A small self-supervised audio encoder (BEST-RQ), trained from scratch.
Model: 2.99M parameters, mfcc input, arch conformer, norm rmsnorm, activation relu, layers 6, width 160.
Data: trained on read English sentences (LibriTTS-R), 119.6 epochs.
Rows from block 2 of a small self-supervised audio encoder (BEST-RQ), named by matrix and row number. Rows with one number belong to one neuron. Each number is 128 + 32 x the weight over its row's rms, rounded and kept within 0 to 255. All counts start at 0.
After each neuron's rows are labels from the 100 clips, of 14976, where the neuron reaches its highest value: "top examples" is what is common among them. Only what is clearly more common there than usual is listed. The data: read English sentences (LibriTTS-R).
# fc1: first MLP up (model.blocks.2.ff1.fc1.weight, 480x160), inputs 0-159
# fc2: first MLP down (model.blocks.2.ff1.fc2.weight, 160x480, transposed), outputs 0-159

fc1.323 [ 95 158  90 133 128  88 199 110  74  92 169 126 114 135  73 117 150 133 173 154 151 129 133  93  80 192 144  66 138 153 165 129  70 174 103 112 112  39 149 114  87 148 122  92 166 112 135 138 135 116  92  93  75 120 134 130 148  64 120 105  95  91  92 148 145 154 189 140 118 135 125 132  86 118 203  88 104 131 139  66 152  61 126 139 170 155  83 142 111 116 158 112 162  82 110 123 164 123 137  99 203 121 123  88 116 166 136 133  86  96 108 101 114 163  88 117 128 111 100  90 107 139 133 135 118 103 207 117 146 102 179 126 112 144  93 106 178 138 110 138 212 111 114 108 162 144  59 105 118 139  89 143 139 129  90 100 115 122 162 142]
fc2.323 [116 170 100 100 122 159 163  83 149 132 142 121 150 123 130  42 136  96 176  72  54 120 187 156 139 156  99 128 141 132 165 115  78 164 106  81 135 167  76 133 122 128 123 142 128  97 151 147 136 157 121 133 103 100  92 204 132  99 151 152 111 179  75 120 154 107 136 181 139 128 115 192 112 144  76  76 188 123 171 149 121  72 153 127 115  90 125 177  69 172 176 107 138 106 131  69 137 185 159  96 150 112  98 191 165 159 147 118  98 163 103 122  71 139 128 117 111 131 112  82 135 111 122  60 132 170 103 158 159 149 144 149 148 198 120 116  94 135 118 156 105 128  51 141 151 186 130 143 147 131 111 121  87 116 151 102 147 136 115  87]
top examples: voice: female

fc1.397 [203 172  92 154 169 114 111 134 128 152 122 116 119 148  65 124 225  87 143 127 183 123 138 188 179 117 150 129 158 147 116 124 132  79 136 175 108 116 163 118 141 109 159 138 123  73 156 112 131  91 136 108 130  96  83 128  91 156 126 123  99 107 116 105 121  67 117  91 111 115 106 114  78 164 121 113 103  96 129  99 154  80 105 145 102 178 130 115  80 172 162 147  99  80  81 122 113 157 140 137  73 118 109  47 107  50 155 134 154 135  93  67 137 170 143 180 137 130  94 148 145 136 109 228 100 111 110 152  70 159 140 130 152 113 138 156 114  96 179  55 103 161 136 144 172 123 103 111 123 103  85  73 160 144 119 128 144 102 139 126]
fc2.397 [177 147 111 124  98 165 118 129 113 191 134 130  86 111 172 109 160 116 155 142  53 186 126 154 104 180 156 144 117 142 167 145 135  74 153 144  95 110 180 125 158 152 121 149  73  99  76 113 112 126 159  89 123 158 115 194 129 174 115 127 121 101  92 153 129 129 136 152 131 131 159  76  42 156 143 142 118 153 125 119 114  90 101  99 119 124  90  50 105 153 110 122  95  54 108 147 111 105 157 192 123 104 154  87 103 115 128 131 207 148  84 154  70 169 180 141 113 188 114 202 121  96 126 160 160 140 109 162 116  94 118 128 132 156 101 111 178 121 139  97 169 174 164 150 162  60 147 162 117  73 172 133 122 144 103 159 146 137 118 136]
top examples: voice: male

fc1.432 [175 134 147 152 151 135  91 172 116 137 107 144 159 121  99  80 142 107 186 123 111 153 149 150  86 123 111  89 132 169 101 189 146  80 144  66 169  75 100 112 129 120 140 123  90 182 133 145 126 124 142 117 193 124 114 141  91 201 125 151 154 107 143 198 116 169 115 188  99 158 172 145 100 108 163  83 100 117 167 109 177 115 122 130 101 121 164 107 101 143  71 127 119  87 195 165 161 119 150  33 145 141 139 111  47 109 149 169 117  95 172 133 115 127 144  67 184 178 151 107 166 120 124  94 153  97 159  99 108 110 123 117  87  83 106 137 129 162 147 126  85 106 133 106 156 124  91 130 106 128 154 128 196 115 135 161 117 212 125 108]
fc2.432 [191 132 129 147 144 117 131  93  61 136  82 115 141 152  89  76 122 138 126 180 132 116 145 123 136  96 190 128 118 116  83 188 107 138 181 104 135  82  89 109 134  56 117 142 120 140 168 109 107 152 115 166 193  90 117  88 178 182 121 172 161 152 162 118 149  91 110 225  89 143 158 130 115 111  80 135 160  99 151 136 136 116 148 134 119 156 123 142 113  60  95 175 118 158 151 129 155 231 165  50 149  71 120 169  94  99 111 127 113 113 166 156 116 108  69 129 169 137 100 125 156 101 100 105 150 171 107 120 138 139 149 140  89 169  79 128 164 124 155  83  92 142  90 126 192 123 120  90 160 141 110 117 155  85 130 153 119 138 134 130]
top examples: voice: male

fc1.34 [126 138 109  83 159 117 138  86 169 149 122 160  63 126 105  89 132 139 170 168 121 143  96  96 109  95 103 127 165 136 171 172 124 108 145 110 118 127 138 109  75 190 166 161 113 187 144  98 135 107 121 126 121  90 146 151 144 118 166 163  88 174 177 108 119 172 168 178  86 138  85  83 163 181  73  77 151 117  97 158 150 126 160 153  85 115 121 110  95 109 109 104 153 126  97 162 182 170 135 103  90 168 128 164 123 180 187 139 100  79 164 117 136 165  99 117 128 112 126 142  87 126 157 109  83 169 209  60 145 121 152 113  39 122 153 188  67  97  52 145 138 127 117  99 148 116 151 126 138 117 169 129  89 101 100 117  94 129 123 110]
fc2.34 [ 97 133 165 145 134 130 183  88 111 160 117 158 120 138 108 156 186 171 224 153  94 201 101 111 168 136  97  95 183 139 123 170 168 106 106 115 135 110 134 123 126 171 113 153 120 173 142 187 163  99 159 138 168 136 136 163 119 130 157 144 139 137 120 121 159  98 125 190 153 126  98  62 207 143 150 131 119 115  83 113 125 152 146 176 136 145  84 118 113  89 147 135 187  83  71 137 135 148 130 140 145  93 137 186  76 210 125 140 166  90 158 109  42 139 116 138 115 117  96 124 107 134 163 111 139 175 219 119 125 128 171  79 125  73  90 167 108 101 103 190 135 120 148 111  95 108 117 103 148 110 160 129 117 115 102 116 104  98 127 116]
top examples: voice: female

fc1.89 [ 76 134  69 104 132 124 139 104 128 195  92 119  98 161  81 133 134 106 159 144 149  89 126 132 146 124 102  76 134 232 135 165  87  75 100  72 123 103 122 131 111  97  82 152 133 115  97 109 122 171 156 180 171 151 139  81  72 178  61  64 125 188 126 113 143  91 140 130  93  90 116  66 141 112 129 105  70 124 170 143 124  99 136 152 130 174 145 143 112  96 105 121  85 115  71 144  91 120  99 127 130 116 155 176 143 162 112 129 105 151 154 107 135 142 192  67 142 104 132 161 143 155 120 142 123 111 119 148  80 180  89  91 120 139 173 138 145  86 113 112 179  99  60 133  79 153 165 115  87  92 120 135 133 146 156 117 170 160 171 172]
fc2.89 [154 126  89  99 107 115 150  84 102 193 116  70 160 115 103 151 141 146  95 157  88 169 176 137 166 119  80 139  88 154 124 156  95 100  81 116 122 114 135 116 122 119 166 125 133 160 121  78 142 145 179 178 168  96 156  82  90 169 102 148  93 140 129  97 104  99  83 122  85 104 165 113  93 161  80 130  71 219 116 179 182 115 104 107  96 130 137 120  87 134 148 102 109 151  98 104 131 134 121 138 109  98  73 177 145 147  95 129 137  65 154 105 170 179 161  75 116 128 175 131 102 177 160  95 124 167  91 169 106 136 155 146 160 158 135  78 139 133 122 156 136 109 109  98  65 153 139 161 121 136 103 118 155 101 157 136 155 143 233 191]
top examples: voice: male

fc1.308 [ 63 156 103  95 174 118 171 142 153 143 113 210 147  89 106 164  92  97 118 165 134  63  63  93 168 149 112 119 121 125 104 171 114 124 120 103 179 118 182 114 140 146 111 129 110 120 166 138 121 172 162 117 123 101 134 159  87 145 148 104  98  93  93 169 156  69 124 102 145 125 166 116  70 132 102 141 155 121 132 154 135 125 190 108 177 119 154 118 174 132 119 111 152 146 138  82  84  79 126 188 138  96 164 148 109 144 156 191 181  80 128  88 177 160 163  65 131 162 146 155 173  83 127 121 161 117 166 141 149  96  94 107 103 123 106 192 147 185 169 163 140 137 129 107 108 104  85 101 165 103 164 146 159 183 149 114 103 147  48 136]
fc2.308 [146 148 153 119 187 134 138 138 202 112 109 166 140 110 102 170  99 111 140 159 142 118 105 117 204 149 130 158 142 136 153  97 102 133 145 147 203 131 125 131 151 134  45 133  61 121 155 165 157 164 184  54 174 145 146 139 141  99 149 177  96 111 117 120 120 145  83 129  83 102 119 115 102 118 164  91 115  62 122 190 109 156 209 134 162 182 136 172 171 126 154 166 113 198 107 106 133 125 186 168 165 132 118 174 163 127 103 170 152 136 162  90 132 151 138 123 112 138 120 130 186  93 179 130  87 121 125 126 191 148 116  99 122 136 119 151 166 182 180 169 138 140  88 105  89  95 115 139 195 113 142 116 120 137 147 160 118 153  85 149]
top examples: voice: male

fc1.321 [152  77 143  89 168 144 122 179  99 106 184 137 164 138 116 133 120 131 143  53 161 129 109 174 143 155 159 102  94 126 160 115 152 147 144  48 133 189 105  64 171 109 132  73 144 164 180 133 162 131 107 103 111 147  79 136  67  95 143 161  95 114 108 108 163 150 155 129 154 111 125  52  65 143 129 135 131 120  78 121 151 106 161  83 119 148 128 130 141 172  98 101 158 124 170  96 147  93 127 141  98 122 104 167 118 154 169 112 145  73 165 120 201 132  93  83  83 156 165 167 106  98 167  85 145 140 121 185  88 107 102 118 115 141 126 105  68  82 137 144 117 142 106  48 107 222 143 138  88 153 114 123 115 106 114 136 104 153 124 102]
fc2.321 [104 112 153 111 133 120 147 106  97 132 174 127 150 100 161 132 133 137  86  96 113 172 164 139 182 151 126 125  97 134 132 111 131 127 110  48 213 144 161 150 162  92 156 121 171 128 185 144 125 112 106 106 184 110 191 159  97 106 148 131  64 110 114 107 155 122 190 174 148 103 170 125 123 118 123 128 146 152 151 149 115 134 106 156 174 155 124  56 128 141 134 186  73 112  25 132 137 151 159 141 125 127 157 146 133 138 153 151 141 126 119 139 146 172  94 116 110 133  90 160 122 107 106 144  65 153 118 154 188 154 157 125 105 126 166 128 126  72 104 162  33 115 131  29 179 161 138 113  48 150  95 117 151 113 132 115 153  79 136 114]
top examples: voice: male

fc1.348 [148 142  95 122 139 132 138 159 155 149 111 124  98 130  73 125 129 138 186 104 139 187 212  93 103  80 147 219  62 131 109  97 130 133  99 145 172 173 134 148  92 126 180 154 116 113  83  97 109 170  80 139  61 141 205 105 138 149  56 148 124 126  91 111 188  81 152 122  93 191  95 106  57 118 110 138  95 129 112  81 209  80  97 151 111 118 125  62  91 124 152 107  95 162  99  94 115 136 148  69 121 144 141 128 126 142 134 149  88  89 147 181 120 142 153 116 148 148 112 140 137 101 141 146 113 186 129 153 107 155  84 180 132 142 140  76 180 121 137 145 128 122 137 108  93 131 112  95 120 123 128 150 166  90 124 113 142 167 129 161]
fc2.348 [108 119 167 128 108  97 126 107 107 131  95 117 137  94  65 126 137 146 151 129  98 173 162 118  57  91 165 211 123 165 137 178 180 118 168 148 154 110 154 195 119  88 118 111 100 111  88 120 154 133  82  76 150 133 131 143 138 142  87 170 111 160 109  89 128 172 244 141 105 154 148 129 143 138  93 198 153 123  85 106 126  76 122 137 136 146 161 122 127 175 147 171 115 145 112 139  97  99 123 114 145  99 135 121 206  97 137 148 121  88 121 105 115 115 148 107  83 128 123 164 115 103 136  78 125 128 129 181 122 173 204 151 140 157 155 147 195 100 110 177 152  91 173 109 122 103 147 178  56 106 177 135 168 165 137 125 111 179 127 112]
top examples: voice: male

fc1.73 [155 136 142 154 135 113  92 191 130 103 154 156 108 153 109 139 136 180 174 104 155  95  97 136 121 119  94 130 123 145 135 149 185 123 136 173 135  94 130 170 140 131  99  82  92 114 173 141 111  97 155  96 202 117 110 147 103 134 167 152 179 158 141 184 140  59 164 129 193 124 150 137 168 120 107  85 141 103 198 108 115 147 105 172 136 146 105 176 117 141 156  70 145 125 134 129 144  83 138  97 121  90 143  77  73 119  87 138 129 132 203 119 140 173  98 113  91 158 158  64 101 124 122 170 101 162  96 132 104 173  82 105 180  95 152 135 110 119 104  79 161 176  55 114 186  99  59 127  99 112  57 144 153 139 129 126  70 146 154 127]
fc2.73 [175 123  69 121 195 122  95 150 121  84  89 159  85 151 120 118 121  93  89 108 125  69 189 182 147 144 103 177 114 123 162 146 161 128 130 106 113 137 112 109 146 122 146 170 161 139  69 150 135 107 123 147 114  82 101 123 210 154 181 128 177 154 134 168 164 160 167 132 161 145 124 118 149 100 146 117 198 147 148 160  80 138 104 138 133 196 142 130 107  92 110  74 136 130 155 109 122 172 119 146  69 117 121  86 110  68 106 158  84 128 130 134 143 139 124  97 179 165 123 122 115  67 148  99 124 106 109 100 162 137  97 134 104  90 176 184 196 122  77  46 136 174 108 113 208  89 118 137 154 133 157 123 102  90 162 177 122 134 105 125]
top examples: voice: female

fc1.163 [109 196 129 150 152 124 158 131 109 121  87 172 128 124 105  90 166 103 147 152 142 144 129 129 112 106 127  32 119 133  77 178 137 106 140 185  67 123 126 119 127 142 133 132 156  99 121 173  48 161 112 106 229  87 128 118 112 123 151 134 113 152 122  86 144 173  85 191 192  89 155  96 148 107  72 127 118 178 131 186 124 158  94 137 155 184 131 126 134 135 125 151 128 117 102 205 117 159  87 110 127 140 125  79 124 109 205  99 155  98  88 124 122 147 187  70 167  84  73 154 146 111  88 153 135 143  64 103 173  96 107 110 177 174 127 147  91 107 101  86 129 135 132  94 149 128 125 129  92 104 124 105 139 136 169 117 108 114 121 145]
fc2.163 [113 154 119 115 163 139  80 186 138 171  80  98 140 101 123 157 102 102 121 135 102 167 112  67 152  99 157 116 154  78  79  49 115 127 169 115 148  80 132 122  90 106 160 125 205 117 118 129 109 107  99  97 143  97 186 106 131  54 159  67  69 131 115 189 118 103  92 104 132 158 152  93 122 111 105 158  99  89 174 150 154 114 120  66  78 111 182 150 154 129 128  81 138 118 129 136 124 117 114 108 102 145 124 133  99 143 147 110 169 139 164 137 139 108 117 130 127 182 128 165 136 119  66 108 122 141  49 109 109 147  97  98 164 117 144 184 144 129 113 100 139 194 187 139 199 141 104 101 147  82 125 126 141 148  73  92 167 164 187 169]
top examples: voice: female

fc1.176 [126  94  64 155 155  80 108 170 146 114  66 139 113 142 108  59 176  76 191 103 155 114 143 162  67 115  93 110 157 130 170 157 159 101 131  64 131 123 111  92 160 116 116 138 103 138 152  94 149 170 109 130 140 181 104 137  90 157 131 134 156 165 123 120  66 161  99 188 117 139 107 168 201 107 109  96  90 134 104 105 132 129 130 170 192 113 142 105 162 136 111 163 145 174 156 118 119  95 153 104 143 154 157 106  97 169 171 101  79 150  97 107  99 129 151 186  84 131 124 216 118  92  79 108 109 151 161  68 132 127 103 121 150 149 160 145  71 147 143 119 104 103 173 157 173 151  71  83 131 105 151 165 151 123 146 103 139 151 105  70]
fc2.176 [111  83 135 139 124 113  92 172 109 106  86 117  80 188 142 177  97 121 160 159 178  97 141 158  91  82 156 123  91 154 158 114 164  90 122 106 172 106 125 123 124  93 130  96 116 166 165 131 175 111  70 146  87 118 121  93  76 167 193  76 155 176  97 174 124 161 112 176 111 180 165 158 129 103 101 133 105 139 124 170 124 189 156 137 141  97 163  76  73 133 127 159 142 141 126  52 147 168 121  87 141 136 155  93 118 109 155  69 170 152 120 165  78 113 170 187 168  91 139 140  97 156 137 123 110 136 119 129 103 134 115 121  78 125 153 172  82 127 116 109 136 133 144 169 164 180 137 152 191  90 138 133  99  64  98 189  97  85 115 151]
top examples: voice: female

fc1.158 [143 108 152 134 148  97 126  94 116 193 107 157  81 156 174 121  93 158 184  78 155  66 147  99 184  96 133 148  71 163 169 143 131 144 113  78 163 150  96 135 131 167 139  98 110 162 119 125 137 131 122 161  97 173 149 116 139  26 168  65 150 137 121 119 120 149  82 163  80 129 137 115 169 180 105 160 103  95 175 157  82 114 145 134 132 108 135 136 127 149 108 158 115 157 188 112 131 102 103 188 108 107 107  95  76 126 126 113 167 119  79  91 121 140 156  94 124  95 179 172  84 102 135 159 142 171 174 128  95 126 176 107  85 114 158 119  91 109 158 160  90 163 174 136  85 101 136 189  70 122 156 125 165 142 160 169 111 182  95  98]
fc2.158 [128 112 133 121 100 144 115 142  91 191  91 174 158  90 152  62  83 179 150  92 101  93 147 122 173  84 109 130 129 159 180 196 194 143 139 175 151 161  93  85 174 108 129 135  82 133 181 136 119 156  92 162 117 167 130 140 131  72 169 121 119 108 193 136 197 135  76 106 129 106 124 116 120 127 164 139 183 163 121 184 142 118 149 121 126 136 139 152 116  90 142 154 115 116 153 174 156 113 157 108 150 152  72 182  75 120 160 148 151 116  32 116  98 113 113 105  95  99 140 124 116 115 154 143 115 150 120 186 173 167 107 186  92 189 101  54 111 112 145 135 107 162 128 115 105 146 139 173 122 125 115 113 151 111 124 186 137 119  97  70]
top examples: voice: male

fc1.349 [147 155 128 163 128 139  71 114 131 131 101  82 140 174  89 103 122 116 145 166 198  94 132 145 136 111 121 170  88  96 124 162 183 120 102 152 129 122  83 119 152 152 131 104 126 133 111 152  98 109 137 117 105 167  87  80  93 153  98 194 110 110 110 130 126  93 112 109 102  93 146  85  97 124  60 184  26  95 180  84 143 132 106 166 153 173 102 115 130 106 133 125 215 136 139 126 122 113 136 164  62 126 104 118  91  92 145 130  70 114 186 143  89 113  66 153 120  63 164 163 120 111 149 132 172 133 137 122 137 127 117 119 156 106 134 190 160 150 151 127 154 195 118 162  85 124 154  93 161 103 150 114 144  66  60 120  88  94  95  88]
fc2.349 [132 146 116 157 137 119  94 140 184 157 116  68 121 119  53 141 170 126 140 141  88 172 125 147 142  79  89 187 113 151  80 146 144 141 124  63 121 131  85  89 132 131 150  94 157 154 111 149 133 186 127 136  92 213 154  88  95 160 126 111 169 143  81 136 156 100 140  51 181  82  75 135 131 176 139  51  61 124 163 151  44 125 196 170 146 165  91 116 120 158 115  67 153 121  80 139 140  98 122 145  91 134 119 102 136 135 171  98  92 143  53 101 143 175 115 134 138 168  85 158 142  92 171 132 123 150  94 136 133 154 136 131 124 103 135 128 143 106 154 140 128 134  99 150 133 111 125 130 157 106 204 128 155 103 144 121 165 157 128  99]
top examples: voice: male

fc1.54 [ 99 145 105 108 190 155 178 154 199  82  89 139 161 134 134 143 121 126 138  94 150 124 164 156  97 129 178 178 140 199 128 164 182 130 114  82 157 115 159  59 116 141 155  98  68 139 111 110 103 156  76 111 189 109 165 120 140 100 126  89  88 110 165 192 163  90 139 114 121 166 121 112 155 112 161 142 141 134 150 153 131 133 123  91  85 141 112 164 135 140 160 142 105 114 157 146 152  77 123 129 131 189 140 126 162 100 162 109 162 100  81 121 120 118 192 125  90 122 137 148 111 152 112 172 103 143  81  87  86  76 120  75 122 104 186 112 181 166 162 117 196 127 125  44 174 156 100  94 100 156 111 128  97 104 146 105 129 174  81 170]
fc2.54 [149 117 185 174 165 166  94 140  97 117  74 103 144 158 174 176 120  91  83 152 183 150 114 138  99  72  98 123 140  95 145 161 137  79 122  91 152 119 196 164 116 172 162  88 113 151 144 225 100 130 153 107 107 104 103  88 163 136 181 128 192 148 170 136 139 133  82  95 123 133 124  71  83 181  83  40 124 155 131 124 156  95 146 116 166 202 112 175 164 145 132 102 115 121 145 121 128 148  69 109 103 117 115  72  80 111 146 143  79  68 183 141  89 145 129 134  86  97 149 148 159 109 141  99 144 135  93 132 128  88 118 164 177 107 154 129 142 174 118 163 122  87 110 121 150 152 139 166 108 138 140  88 106 146  98 151 113 124 141 108]
top examples: voice: female

fc1.394 [147 135 204  95 139 140  95 139 116 198 119  77 101 133 149  42  72  67 111 188 113 167 150 141  77 183 135 129  48  88 144 111 170 162 122 132  60 148 106  88  92 126 131  93 111 158 109 109 135 127 101 150 117 123 193 126 100 127 130  97 136 194 134  93 162 121  99 162 183 122 137 143 169 112 134 111  72 116 121 162  95 171 172  97  87  88 165 169 120 166 158 139 194  81 143 110 115  76  76  64 162 135 136 101  89 113 112 124 124 138 131 136 158 163 166  95 135 104 143 158 120 112  95 146 117  73 134 137 123 133  91 159 134 131 126 131 161 136 124  87 146 153 137 124 124 129  97 109 139 136 207 120  96 177 109  62 121 139 115 157]
fc2.394 [ 75 107 179  61 112 160  80  77 138 161 117 165 158  94 108 116 125 146 101 153  86 136 133 124 123 110 128 103 104 112  87 105 119  96  91 139 111 138 157 196  64  98 116  92 197 141 114 109 132  72 103 200 135 181 147 116 122  96 126 132  92 166 142 142 179  89 122 133 212 119 125 145 172 155 114 154  45  77 175 114 202 101 116 120  77 156 116 155 168 107 134 114 116 121 123 107 150 141 133 154 197 153 145  87 120  88 136  90 186 138 129 141 155 149 143 132 133 194 171  94 121 141 163 171  95  87 104 133  67 147 118 154 172 131 153 170 197 155 134 129 153 110 131 145  94 165 136 141 132 152 131 132 139 151 171 126 101 175 126 163]
top examples: voice: female

fc1.363 [124 145  91 162 194  94  99 181 129  70 122 147 106 127 172 121 155  85 189  66 137 122 148  75 116 123 153 140 119 111 141  89  90 135 207 137 122 140 153 141 112 101 140 134  88 145 129 142 187  92  90  83 137 132  83 182 198 133 187  82 159 135 162 202 106 121 114 152 160  69  89 111 137 120 135 154 122  75 102 123 171 102 164 108 146 192 101 149 142  49 121 141  67  88 121 151  93 155 139 174 130 143 145  97 158 114 130 135 114 147 121 117 164 143 131 102 118 157 127 186 124 123 150  88 146 167 103  98 110 181  89 134 155 136  91 103 158 115  17  94  97 122 132 130 142 119 173 110 108 110 148 108 134  69 124 127 118 123 135 159]
fc2.363 [ 99 101 126 164 124 148  65 144  75 146 131 152 166 128 100 187 143  85  90 178  61 157 128 102 141 104 156 149 126 137  42  80 117 171 122 128 106 113 145 124 149 110 104 139  73 178  82 132 164 102 162  80  97 137  93 122 135 122 167 116 129 134 161  75 162 147  74 144 173 195 132 138 143 172 135 123 163 167  68 136 133  66 163 114 123 130 150  74  56 113 142  85 115 159 175 161 123 145 128  67 154 113 175 118 135  98 129 134 135 133 111 159 137 129 148 116 123 163 132 108 114  87 108 113 101 145 109 159  82 125 183 113  89 209 108 142 111 149  88 104 109 179 104 138 128 126 133  74  52 149 125 114  68  91 126  80 148 150 168 149]
top examples: voice: female

fc1.398 [122 133 198  90 117 140 159 123 118  83 129 106 109 150 137 129 197 105 157 136 177 154 199  58  90 162  87 102  68  84 120  93 147 150 140  70 109 109 105 134 129 126 118  98 180  83 167 121 118 126 162 146 133 115 147 110 126  86 147 124 129 100 147 115 107 176 129 128 153  36 137 106 123 133 162 205 117 109 110 142  44  97 108  93 134 168  63 171  67  77  93  88 112 105 159 152  96  75 143  92 138 164 119 119 166 166 126 119  85 123 149 130 134 123 130  97  89 100 167 143 119 169 128 172 148 103 139 132 176 161  99 132 147 103 210 139 141 124  84 171 130  94 151 179 117 128  88  88 114 119 107 146 138 129 192 153 166 138 118 139]
fc2.398 [ 72 123 132 185 165 187 123 170  89 161 130 118  62 152 169  85 114 129 129 159 115 128 169 164  96 132 109 147 101 146  73 124 157 159  91 160 161  93 111 103 143 151  75 147 101 103  87 103 131 131 220 136 168 140 137 132 178  28 151 120 145 117  96 103 138 136 111 140 138 167  58 177 119 179 121 101 132 118 129 142  78 140 118 136 160 146  73 154 141 114  90 133  95 137 157 185 120 159 155 105 135 108 113 156 151 135 138  92 160 105 145 129 101 116 168  94 191 176 148  98 111 158 171 131  93 140 154 106 216  96 165 162 103 170 146 122  90 134 183 128 165 131 132 143 156 179  86 120 138  81 182 123  75 113 103 145 159 141 154 140]
top examples: voice: female

fc1.373 [131 132 180 184 132  83 118  74 124 130 112 169  71 152  97 122 157 138 187  67  80 110 132 151  65 111 120 139 119 149 200 118 106   0 140 163 219 108 175  80 150 116  65 131 123 123 130 138 122 125 154 104 133  99 140 107 165 103  88 173 115 140 143 136 156 154 102 111 188 124  99 113  86 134 125 126 144 111 163 111 190 159 143 140 135 113 150  86 110 108 138 138 163 117  66 120 123 108 130 128 146  93  84 155 148 120 134  94  60  97 107 123 117 127 122 144 102 158 102 127 150  91 145  97 145 175 133 118 135 102 107 148 143 130 159 148 140 107 165 119 168 195 123 147  92 138  89  60 134 153  88 123  93  76 143 106  88 104 164 114]
fc2.373 [185 164 148 174 116 143 136  78 134 114 102  81 111 199 162 110 180 151 168 101 124 140 187 109 108 145 144 105 161 130 172 119 105  73 106 161 128 159 109 171 149  96 138 119 100 109  70 190 146 149 133 104 139 130  96 125 116  88 110 145 110 105 194 115 136  56  82 104 121 115 152 133 150  64 145 179 117 114 161 131 170 166 169 124 172  85 134 114 138 157 187  78 163 154 150 122 163 134 116 125 147 140  59 119 170 151 121  98 135 142 151 118 101 142 109 101 193 111  79  95 159  58 122  54 155 152 111 140 154 146  89  90 135  63  93 102 140 124  77 159 154 138 132 160 152  87  99 109 111 195 143 148 145  74 148 106 114 105  95 157]
top examples: voice: male

fc1.112 [120  36 155 158 178 114 119 156 110 104 144 167  85  96 118 138 143  74 151  61 107 175 137 142  75 168 149 104  87 156 189 193 138 125  85 128 210  87 124 154 155  50 134 100 124 118 118 120 139 124 122 134 154 139  52 139  90 137 198  95  99 111 120  85 216 152 107 116 142 122 109 134 118  95 119 122 161 109 125 147 122 158 114 132 148 178 125 127 154 119 193 119 142 132 172 115  91 172 107 161 142 135 107 146  96 148 136 115  72 130 102 152 115 125 102  48 122  90 146 151 198 107 129 121 136 113 107 117 110 140 190  91  88 120 214 168 145 152 141 102 170 124 131 100 118 130 135 105 120 147 126  98 148  93 162 107 117 117 166 167]
fc2.112 [117 112 175 104 142 136  91 151 154 118 113 171 137 129 154 120 125  77 104  72 147 157 146 152 135 124  64 126  51 200 170 187 131 167  86 135 154  97 134 125 131 103 136  98 158 133 132 112  88 116 185 127 125  97 100 110  89  81 140  62 166 151  48 109 163 157 139  88 145  78  34  91  76 113 113 102  97 140 109 102 164 130 156 127 109 115 159 113 139 139 120 107  98 152 112 118 129 129 141 150 191 101 121 142 117 156 158 154 150  84 106  89 158 101 104  82 136 127 145 107 203 161  99 132 130  61  80 135 112 109 154 128 100 102 152 135 137 137 176 170 124 135 133 204  83  72  96 132 132 131  53  68 104 113  79 111 120 146 135 145]
top examples: voice: female

fc1.422 [143 145 112  84 150 130  71 153 133 170 186 136  89 108 137  85 155 152 126  85 133  70 162 167  84 131 115  85 107 130 166 143 138 103 115 131 100  90 147 120 159  22 145 108 178  92 132 108  89  85 105 133 192 138 107 154 137  78 143 126 131 169  97 144 161 130 120 147 157 210 145  95 145 178 158 117 120 186 191 139 162 151 170  63 100  88  99  91 113 149 101  83 120 178 141 160 105 140  82 189 186 112  95 114 194 107 106  95  77 157 119 109 121  93  87  92 112 161 160 180 118 158 112 113 107 144 174 126 127 105 139  92  97 152 135 118 182 139 151 120 143 129 172 133 109 166 187 148 163 137 134 117 113 102 111 102 155 146 134 100]
fc2.422 [146 135 228  71  78  94 156 176  75 145 162  90 134 112 154  86 117 104 129 148 173  88 136 147 104 165 113  91 157  97 170 121 148 178 171 115 129 138  94 145 173 112 151 119 142 168 138 168  83 117 154 150 158 146 142 120 142 158 158 153 148 165 127 190 141  66 109 124 163  95 104 153 101 122 121 124 132  97 100 163 148 157 116 143 102 127  95 146 152 166 111  63 124 112 128 127 121 156 113 161 202  81  34 109 139 143 149 130  32 125  92 152 115 109 100 108 122 101 135 152  84  98 134 133 131 180 155 181 117 127 118 178  50 114 199 112 118 117 137 116  89 107 137 136 122 111 118 175 163 140 136  64 122 180 169 127 147  91 128 113]
top examples: voice: male